A small image embedding model, trained from scratch: held-out accuracy 94%, trained on capsule endoscopy frames (Kvasir-Capsule).
Rows from block 2 of a small image embedding model, named by matrix and row number. Rows with one number belong to one neuron. Each number is 128 + 24 x the weight over its row's rms, rounded and kept within 0 to 255. All counts start at 0. Numbers have three digits each.
After each neuron's rows are labels from the 100 images, of 14976, where the neuron reaches its highest value: "top examples" is what is common among them. Only what is clearly more common there than usual is listed. The data: capsule endoscopy frames (Kvasir-Capsule). In brackets: how many of the 100, against the usual share in percent.
# fc1: MLP up (model.blocks.2.mlp.fc1.weight, 384x96), inputs 0-95
# fc2: MLP down (model.blocks.2.mlp.fc2.weight, 96x384, transposed), outputs 0-95

fc1.362:149145105104092146107158120154111189127114110170132091173140083137111111159119122071138110078144139104112128132151156123154144101155130083098124103117102130125128113126123158128119134151143141128127091136122124167122118133147131140142114076159126143105165106117098092119163171119132175146
fc2.362:146121158100112166120118184137111072094109122137096168097125148148148103103105136168131103151143103132145122098132088132119164152112159129092128149108163101158167122132139125134162134094128121102154098128147106121134141157159172133100158137095105154097114105115144102121135074113137133150
top examples: finding: reduced mucosal view (32 vs 6.2)

fc1.338:113136152119160138124149156135112146095172124123145129115091121070120161140173182100103112101152128149156136162159108145120109150097138142112105071151136115108160127090142131150099114129133115143106136144110095130113187111152181168110144146127103142130110115134095136168130151138139112149
fc2.338:121111131130114143142149088126048100130133140128134172101121160130118091124110119152140098141123130119136147116153080098141162181139147118130101161110166154127155120105110086113132144094130096143166127130104070116147141138133121145156140144178117142151094136133096128101121088131122137086
top examples: finding: ileocecal valve (28 vs 8.8)

fc1.86:115130137091154129110125085153143132133078083130135119119144127139118129169126142098094135180077120111154108134110128110217126137140120123128106131161120132128109136115129101135125099148117122105141108154127132127075119120106083129141128112144082099109117114137083134155142123147078072124
fc2.86:109078161136123152163145091102107062135135137185103124106119101168144159108124099165119104153139122142141154134142110125123163169123169125112163152122139132125117132109124124134132165105096127092128149107126138126133145071089106092144143124174154115180092132112121151131111118140117141124
top examples: finding: reduced mucosal view (60 vs 6.2)

fc1.21:124104105166128106159129131111147130124114128087136142122154143145148086129093104141186139102116097132097120150072121099122138117165121099109169168119136152148095100138127124109152129150131130115121120128129116105131101139100092128185138151149146105144142140149150143071193120102172125102
fc2.21:141114165100131126155120133131089105129141148119100135093125145116123134132112135177127081150132104141139125107149080131116155183124156124144114128092145087128208134123122124169141125099135097095182099136137147123152144135169154132123157152104134169131140093151129098139117108103119162152
top examples: finding: ileocecal valve (33 vs 8.8)

fc1.291:101110125174171106134151122144098100094121106143149174109079135104134145145176167085135124124119123137134134161139053128128119089128122119078145128124119122131174121133095145151155148110119135157108137149152140149115153120181154162125136129120080144136121153106114139144106127149145090129
fc2.291:103136101150164118112150101135127141100166089134144127088103112136090128130097151097117143137126142110148133174144079111133128132133134124131112134121148178088132089121137156116131102199146106155125125143151135136129124149118092134128164142136066084148125143114117103131133167170077103110
top examples: finding: ileocecal valve (34 vs 8.8)

fc1.4:111116104160146095132124127140148169142101138130140106144146131140169120126103082139163136111134118140154101123081143083129136131174135121135159155120125156128108120127149131105158108148147102106094135117136116072135081132110090165146125137116144097177148137166104154099186120118167139085
fc2.4:136111157120094186137133130110104066098125135141100156118124148128137131109101115192127101109131138102164140091145083131135167166108167128115134143124174104136178115119108132141157144084115090104181124132148113118155150144148162131117129138122096150124090098123114115118117110143123146120
top examples: finding: reduced mucosal view (28 vs 6.2)

fc1.114:144153101130144138066154140107139132119183095130168127093089099105148128139166138087100140101122149132156138107162114146129126146125129159102119061115136142110136136107118143124106127090143109149144145134131171153104155122122185141073120098134118171110107156134126117145104149113109105146
fc2.114:127138153123101170114121136144087089119105118117104148095120149128126124112073122183115112099109136119169110122156076121161182144123167118108124165100172123125168101131124145159151152073121097103141108151154116131134139158154137128128137136127066126109108100097126138111129110144130133115
top examples: finding: reduced mucosal view (39 vs 6.2)

fc1.58:149124157096086126135127182079126126088100133130124180118117164122173067159089154151120111085161118099146104140138120144122153119130147153133152141127121113136131127135105092139151092094122116114163108133131105119136177121155116133119157145144145138067132131132090154129099103124107133101
fc2.58:095157120161142100116142161119162139136094142085105104140143103131113123119141115121126112111135075170150106137118126136129133110099136103128126112108050144156146097102154147179113131146140154151130109121156146158113103125180146126127143154120109111173157125116153120119123178150154115187
top examples: finding: ileocecal valve (56 vs 8.8)

fc1.44:123076114112171070149135134133132186125121141085135137126154149118133124112111112126114171147140132121145114139116135163129145106101144124181122128166092129112153112126141113142090117163126124111143099100141133103131148073138119124173194124141132064120132174118132151146135109165126122127
fc2.44:129137141113121168088120164164122154100115144103098130130117141138140099141098148131131155090112148127181100121194105135121171158106134105121117140130166104111144082124115111153160119091120091117135139129137077114149143144134159165128121121115084121120148159106147188122131110151162121107
top examples: finding: ileocecal valve (68 vs 8.8)

fc1.353:118165112102131139092174091175141109102142080165125110119112110142128107178109121162126112148096159096140103165154110104140125131159144077106106121116137138124114106159166146086136133131158113110104118142131082138096153129091075154146137121140115126123102158116121115131154153166129114116
fc2.353:162147123128110131176128134118104115087097134136152105118156072127156135141126132115164112125140152094130112146135121107147107151164163106160140154093156158112098129151141142133104126160128123114163119128103141100142159124100084130169179125140181084075127130150116123092148108098126157106
top examples: finding: reduced mucosal view (55 vs 6.2)

fc1.322:110134116151127119080147073109119110095125114166184122094125128124134085176123130142138131131088152109150079162138089104152141138121140183103121123129138133088123109164123114100113131131169102121112122164117091147155155134138122153154114118148127101118107175110152110126118136163119126081
fc2.322:122129117123158136140118111116127116125116115078150132108126138109112092136088107150140124121104161090157066146115109115164150153134130159153108158090158188098129121126166140109171151141121120106087146147107093123150130180118070109120160122131119090127162149127104145134127112145142136090
top examples: finding: reduced mucosal view (53 vs 6.2)

fc1.265:103130160156180120154106123098149114095129132116165145122127120047123105173154139102126099153092096121122114203114103097148124110170152142100125146144154110136125082121170128119131113125114108113132108155146102124137130134157130187165133121156133110110135122125120125110126135105105141127
fc2.265:122113120142134122125148105126124111087108140110156147094126135104142124135067145171098112107121138114185129129129080114175136168137158162118131141118174140114167125114137108153108145134117060127138108124151109148149163160127112171165104110173105090135124105125107111113134124151119118087
top examples: finding: reduced mucosal view (38 vs 6.2)

fc1.9:142108117121143105121119171098106199125114171127112131119125156124117110118107130111162168046125117134156089121130138132140144095115131158136154179118119125167125128130141132133091126105132126122142132122102065103112108098152123125137142107130096089130173158159093145111128151133151119097
fc2.9:138113161104113168134107153136122090099113138122091131084120147135144120118114121176121124114121132104178119088169090125141180163103165136097130175145150108146168112126111122149151136085152092106152107142161108136142146152163162140088140118089099139133124094121116121094117113151140144127
top examples: finding: ileocecal valve (53 vs 8.8)

fc1.84:087135142153151124111116109105143083071101134142152141099138093100153087131121114118136113138066116112140142145107098073110137135208140120112135144144145139149115151148114121083149125108159132127134128138128105156126131156122134164149130129174153121101130161161162103109147101113124134091
fc2.84:106125145147138124130162123104095092109124130120121138107128121125125123140098130152127124084117156087189120122161087122155177181111172154086122164091173139103173115118140153158125135101127092125167134122134086130145131140157125161131156141164092141116091128116115130117131094135113130097
top examples: finding: reduced mucosal view (57 vs 6.2)

fc1.55:087152139083146112121125094142139145133125154091171091176096140115084125146121144130126162095094142117130104082112135117176109153114158108131129139112121136124112156105180159109083105138104104131118080124131121127135115163163075153151111160109150101127139135132114110128118122179119139127
fc2.55:114135146112098140150114142078149111140128136120144171152156119109171141184142150140132093157129145061132102135118101139091160142166129113124115143112153122099111120091109103104184091112114107125134098124154127140152132131120135136158151134150148126099131145105127100178116132109148158065
top examples: finding: reduced mucosal view (41 vs 6.2); finding: ileocecal valve (28 vs 8.8)

fc1.313:133108108131138091172109135087127146126127159112159156123148152129166079127086138137174148079091117128114118113088143105125139125159133157114133201130145141155125129144152145130107127134140123100150115121108092127150093139120101143181172134159130108136149142161132134063149111121135131119
fc2.313:131089118106107159171118077154085091118142120148104119127130123157133162117132101144097107148142104120149137108179098115112149157122161144125129126103138113096176131123112151168141131088103120122185115111157150154135153132171146104133135135134138133170160097117097073111126137133104128094
top examples: finding: ileocecal valve (36 vs 8.8)

fc1.214:127108119160126131122108120120138089104111140084148138128152124144152094135102136134190109144114120112113127147082107092101120126212140110134173142117150160135100106151133129129184121155117134111125123152142121104119099140123088134143120151143134100139144150146161110077181104101166137113
fc2.214:089097107118193115126131109126137138156147130121172103125118113108147167154144143135098100143157124132099172128152162124097170148133130092139159142131086164122114152102151114124120109168132150150082154130103102105099135122134154095156128138130175122139146170152123130120162159112109084110
top examples: finding: reduced mucosal view (27 vs 6.2)

fc1.73:111120126095109142143180094169136113123162104143191124151097115134078119156134153106110163150104130101133134118134121090180123155138123141113100142140112150102065157122129138119087095154179144150124140130141132134138167109106122139129106095174159135112125130136089121151125156107133125113
fc2.73:161144118092110139151093111086122124131115128107157102142127172128126107129125140123140148173174146118086149116097130136160147147154096117120140114117157174151108118130099089080113133136160129154061141130104121098141173128126106144155143121133118135115122169162137091132169131103152147082
top examples: finding: reduced mucosal view (48 vs 6.2)

fc1.94:130127121138125117136120135144134154113103146119120125111171147118128086162118118101151149143108078141102096145069112117183123123151128103102124135132098132169103106122141151130090097157159153110135125138177086157108114136152089156167155123142158129137163100152142132087173117082131115136
fc2.94:144115181101112157135136184121127068096109103134075162099128145157133118114112126147137094155127116124156148102139114128101156133096142124088130128130159097132182121140147120123155130114136114083135101128158134113138153153154148159102149134086104156126125083126143124134120077120134149171
top examples: finding: ileocecal valve (38 vs 8.8)

fc1.252:135114134119196104122100137161123179100102129135115125145115138095116129183136129100104146102140103141175094125158136126177162108094125138119121140161120108134131127098148115149085121122149124113164114116113106120090136106161099184156136086137113132136119134121097123171115146183113126108
fc2.252:136083155152119131189111106136081114111103128160100166086142176154138121124122103152139103172142094109140139161142088105139141157131141128141133110115139119126145132117122131118138135124124088089174115089126122150160120053119151111167141111131157117139113123129087171120126107140102144120
top examples: finding: ileocecal valve (52 vs 8.8)

fc1.5:139140087136151131111148124120151140141119124146144123168135139159143137128084122088173132086080126123142122122093182108170137134148152163121175157119148131087123148145133132134151125181117105099118121139150121151126106118130095132148102142150107063112149121147075158110176129147128121106
fc2.5:138110162131124192099105152141125071140148107142083123108116124146160100110112150156125096148119122108138127061136096135113176166138151145114133139138163130145111117145099159120189144112138127125105138133126141089142141157160146151099098120087137170131108098115141115137113103150130105105
top examples: finding: reduced mucosal view (47 vs 6.2)

fc1.351:101099133128120072149122188083127126136146117118131172142098143106159147132171123106126124088123109161133119148119128122145105126173129166059149155142092153160164100104149138117101122106099105142121129110120074144136152128142149138124162114151101109136157143130146130104178124116118132116
fc2.351:124113135135116121137096188193109099146114097066113131109126141109094123118114129092141100184120103155128159133137153115098121103112124150122123107146134124136169129114194106147140111137123120125091085098141130135140173134177151117140168139121102155139110137130158121140134104164110141139
top examples: finding: ileocecal valve (30 vs 8.8)

fc1.126:134097115156136081177131134120097103145129120116129126105138121147137104156094118138161129105111089147110120128067144113117125102180116107109161169123138133152138120119132134096135118171130109098127132123123109114144103126123084127161152139149159117159143153167167114079178106087174122105
fc2.126:138111167094123150147135137126110074140111101135075158129133134137118128106116116152133106166107117123138148112162106125087174133126179124113114139111162086105180142104101125152128129099136085115160105120132114113156155129159155150101114147132099179127083088121126132137099094121136139169
top examples: finding: ileocecal valve (27 vs 8.8)

fc1.260:101112131113168142164143094105135116152118099111173139135169157148145116159098095130157121162042114144136113132110140110142119119166136084110142142134131140125115161145144127107132106148150138103099099137148119103117127139099092103184110151174151096137127121159117090094145136120130114100
fc2.260:149131129121104205110108156117128067115141150138110122130117123137132149120139141170128118109101134112112117110130109120107173139143168142100114144135172123167152144152131124175194119093118094082120091144141118109111132136130144154140108196117119144086120116139150103112147123099139127115
top examples: finding: reduced mucosal view (33 vs 6.2)

fc1.293:127118124139146099154125108116145111131123122098160136108157136111137092167089134130162114134084113123128101147099132075179133125190154103134155149131126152153110107132146124118136088135145132106131098131127106104121100133116103153215144151159147101103140142162121105087164120123131116095
fc2.293:139109151135102184116134125113108095105111114141093150113132137117121136095094147175113109101131157116161135111158078137138170161107151131111110158115175110119193100133096124118155145083134098120153130129158109137170154155168152127117106129140073137149097109105122114117117106126123137124
top examples: finding: reduced mucosal view (48 vs 6.2); finding: ileocecal valve (32 vs 8.8)

fc1.222:123128128136156086150077143142126149105122178091113115093156145162119091140111104128124136187077128131118094132100133105169145094145147103150121138144120120115125115116115129128127118140134130106162082154133092130099106128130089120182149148095131070125145118141111117155166103161157126113
fc2.222:137100153122100170143128106107096090092122134149102150112126133132149134104082116188115122085135143102171133104141091123143169165114152137150145149118159124124170118121091122127158143066112103108193148116151120132159137133135140126134113135143087132139087114122095127128096124158116145113
top examples: finding: ileocecal valve (25 vs 8.8)

fc1.308:130157147139171158177139103102143093097113114135165154142123131103136115165093137122136094125109170113174139155105121113135134162146125137129166119150161121133136100102139135143140088109101123108157117103148141118125100134105105149141142171181124090072117104148129117188136115144092106117
fc2.308:112144176075131143094137126142116102117141116141148122109091109118149162130187149055148107140144126137108128119147074133104116143125166083116098155112151139100171114147165106131107111165149148121109137136118081132124123138149140140140128126119157122108085159076113137158121143114109130139
top examples: finding: ileocecal valve (43 vs 8.8); finding: blood fresh (39 vs 0.9)

fc1.224:131138131130129140183111148146130123098125107119145172162176163159169083180142125151138143186129084150110117135086102109146163106133137122122106128126088134134112116137122117124122101156168155108150123159137128118090143135118081126187167155159134117140140140115134140120165129125112102136
fc2.224:152126142122134158078071172120091159097115105120117120162113122164135117128130124155168119110115139108132069084078151126119140149101128111110137130151123116129142124128165126162113104109170111123123141160127123125121161131202128145136118133114080119116159087141150120133150128173118151144
top examples: finding: ileocecal valve (37 vs 8.8)

fc1.0:108123123128121144152104113134114112122106120090143109160092149162104138149095135148143153109090149137156103134100100097182139144163125140134126178153119178107088115116156138124125125162115138136132096155122090132117113149128084134170129180127160089142095106080123106080158119128141131124
fc2.0:132128178136147153156156102119150170083151152103161166125106121071187098154093138113135082112139134107108088130136118124120120134149133110102136105123146138124122107138119136132141051119151141142115163094112114150162161122134132132130118123171146108098119084092118136144111098127132145113
top examples: finding: reduced mucosal view (42 vs 6.2); finding: ileocecal valve (31 vs 8.8)

fc1.210:158152152117138153132165120121164137107106114107182144140124132105160106129119169139148101078136128107138125149093129123142118137143159118120149152129117116150107102086172131140145103125134109119113114117091107107117097134099137166157101121154166124054106135162083100186148120121137108102
fc2.210:102171114119160091122126152117143176137146124128125115160113079111106133161174108059127150130115133130148096155113158166157132117116108135104152076129073154120085143111151162143097093168102144150104129131153142168118134112124123130099133126112138128147172132128118114121130156111114110148
top examples: finding: ileocecal valve (58 vs 8.8); finding: blood fresh (31 vs 0.9)

fc1.192:127169139114128159114154148173143135142142128119112130134144083122159103117136157104119119068131161112120143119153129124075104113166111135130139099103115120162106152126142125139081132150053119153101129087088139131157150092130111161071091116134131110137107138133123155143147176122127134137
fc2.192:147112167108104173139131124118102078104109133140094150114123145123135128098102127185114107091122132118155144103171090115134180164110175134123116154113168119133165117117095126143156145070127085114172125119139106130160134139161163133129129143144093157119103104121119110100122102133125136103
top examples: finding: ileocecal valve (48 vs 8.8)

fc1.23:113163137121124145123145155169107136097119136092087127147134086146160100135148160115135089084149145095120098133148116129123122101155116079137133102100134110094100082161096125134143122114113210149143118166152129124126108097134128158086114101127135137119109113132123104161127149078143133137
fc2.23:141101129131141136139118096145125152121117151135123111149125140105131122116098130157096155020117138109132159117117106132144136147129113145119124139107102134137172101092120135162114150084141084122182143136158090135184088110127135111136125166137100119107158159134095101135135104154131142103
top examples: finding: reduced mucosal view (27 vs 6.2)

fc1.213:152122141153120100157103152116164086140140183090110119104131114104147084109126086118159094087139106099125126137115139119106121116193131138153175119125160148094126120141151140079168118140108124136118154091091108116143090151141123129109113133114105112139154123103152135091165123105146136095
fc2.213:101055150128125120160107182133104088108124106132128119114111124136113154132119138140155124171116115148144092115137116127132127140138117147138126150154140099088125153130175129104133121139111123153126115076143143079104150183107129135159174135126150142156140116126111176124098118157079128180
top examples: finding: reduced mucosal view (28 vs 6.2)

fc1.233:098162129135159130097098131148119183143142161103132107132094084140154144072155127124098126109124103110160108132126158148153127119118109147142120136121129117133130160089149148149074158130111113143144115128165148148118109140137145116134128140113072112115151109090148144127111184177076096148
fc2.233:150159104102125110121137130096177128133130168125122107157132065159112141108158098112136117152127100141133081140110178178143107081113109122126116075149107121135086143135156177117131100141094150124110122126155140116122093130096097136096136132136130091118163123153147130156110155122111092139
top examples: finding: ileocecal valve (25 vs 8.8)

fc1.305:100141127125174131130138150085110139090107146108131150127120132083153122146107136107105108048104113146111155172138100129109151114168164171086139111088106124143098126087160141156085134114153112121162141121118112131105119140113144150127169117147088118101154137115141148117085124129119105122
fc2.305:115076122172100142118133129116126079108096117059156135104088139116151136101132131135088079116117116139120150101143116114143139128141146099115115106125115109097136114100146144148128124156110071125147097157152106155121153127174147141100147165122101103139139101138182163109166121133148144143
top examples: finding: ileocecal valve (43 vs 8.8)

fc1.334:112163112092110161132186138147092109115185118116194136164122120115082117159142140126139149145121143077126130138090109136139127167173125127136135120142094145097095136106132133127127138176098143165104134133126090163123112126126113129128138138114165164104121115092142117184131134104147123118
fc2.334:160099109105108132156165119137083140089137158133129170155134164124127094137121121134168107130130148107077144163120091118084097154161146141130153141172130136120173111116122117108109082126141107138117121124091110117134139132145118119161136127140132177090111130160088156153163109100125161092
top examples: finding: reduced mucosal view (42 vs 6.2)

fc1.204:123159157097129096105162156159116116102161132116130136101105099082125127126157151103073085139137132126148116123142106134127137135159145131097120098137107133124143116087163144159135085151104123159131127123131140147118168145148166163073138129141119127115155118081114121203123146137111083123
fc2.204:119091147132079143129130143150122079148096119102085139119128154134142128102113103187132130114105132167128136111155094151113141110122153104099126157105158116150166115142138123127183138108142117092142078150172113158153135141182132130107160124116097148124116110095145121140142101112178137159
top examples: finding: reduced mucosal view (25 vs 6.2)

fc1.237:112127108149162134133083131142133094143127144064130121124107130178135113115100097121120134147134098146141129133098126105178118113109141111160111176148101157127157104133134138142104126141127126128184077154155145155130094147151112097143156176127107101128151120130176169101135124175124096132
fc2.237:147153165118139177100156122085133161112151148161109122162150093113130161128138144111089147090147144123164087110165135154125153132093126164126126089131106135114092163104127160114103091102087114120155153128165143128125122121113127107086117132112146103134148111112077118130097165156100139118
top examples: finding: ileocecal valve (26 vs 8.8)

fc1.253:125118134125139124166140156127193120126129139110110101134178116132113123149123126136152078113114147116151117111128089112149107086137137093155143084136102139116130132138157114134158079156123172108126122140153069119101114159112098171136136137143121114129113118159158080107179117091153165130
fc2.253:133111152109106177102129116120103078101098134152093147126115149130151137118091130183125110085131135108156132109169085140136163161115154132101123154114159110137163121131096122168152142070125087107198132130143109121156135143153151125126132144125094154113093114128114134119104125144131133097
top examples: finding: ileocecal valve (58 vs 8.8)

fc1.283:121079136099163081159118143107155130154135147125139138151142113123116126112151178088154123111140117152161144180151133136126109097099114148167114126152114138117146148113162129121077103181097128162121135097116121135086138103132142128153148129113088093139158126096077151155117166156125137118
fc2.283:119113114148154080134122115151102154132139102118148095080123107122085143140144098099088139162085160176124115171146135087147104143118111135142093163116120135113095127133133118081099125133158072166139138125149133144116107139137101124112135115152156114157106129162142164120118143175092115105
top examples: finding: ileocecal valve (42 vs 8.8)

fc1.62:119110102145121150125143093114131133120097135105155142132141131162110126139126152180199106135085156092122149123060106097120117111166135119155145135113145152131089131151142114123180158160154134098096133136129118122145137157110111130157096143158172108145126116142157130120176116114135153081
fc2.62:151109162131130176142127123137080092112130137124136163100102152109151135132109137186113061126130136115135168100145127105110161178146179132127137141124167127140166114105098105136141125090113104102174151117125116137170159100143151134154127152140120136124085118112087111146125105105138141113
top examples: finding: reduced mucosal view (27 vs 6.2)

fc1.219:107144136121122114059163164141123130104172095149174150100117092117148154134147151105094136111097129141148126151162105116173144140151167167074119117113122129123149122142161105140115104109146121144126113087155139123134153129119171167106083124157115129081151143130135118160113142131119092131
fc2.219:106134127126122122134129088128095089143157103152136115106171154146103135152088071153118121146092154126135132125119116087173151138148157121131052175131135147095113122176106151125144142124116130178102135134149124148143109159108115125166125119161105103177142120130144124109148120124090116115
top examples: finding: reduced mucosal view (47 vs 6.2)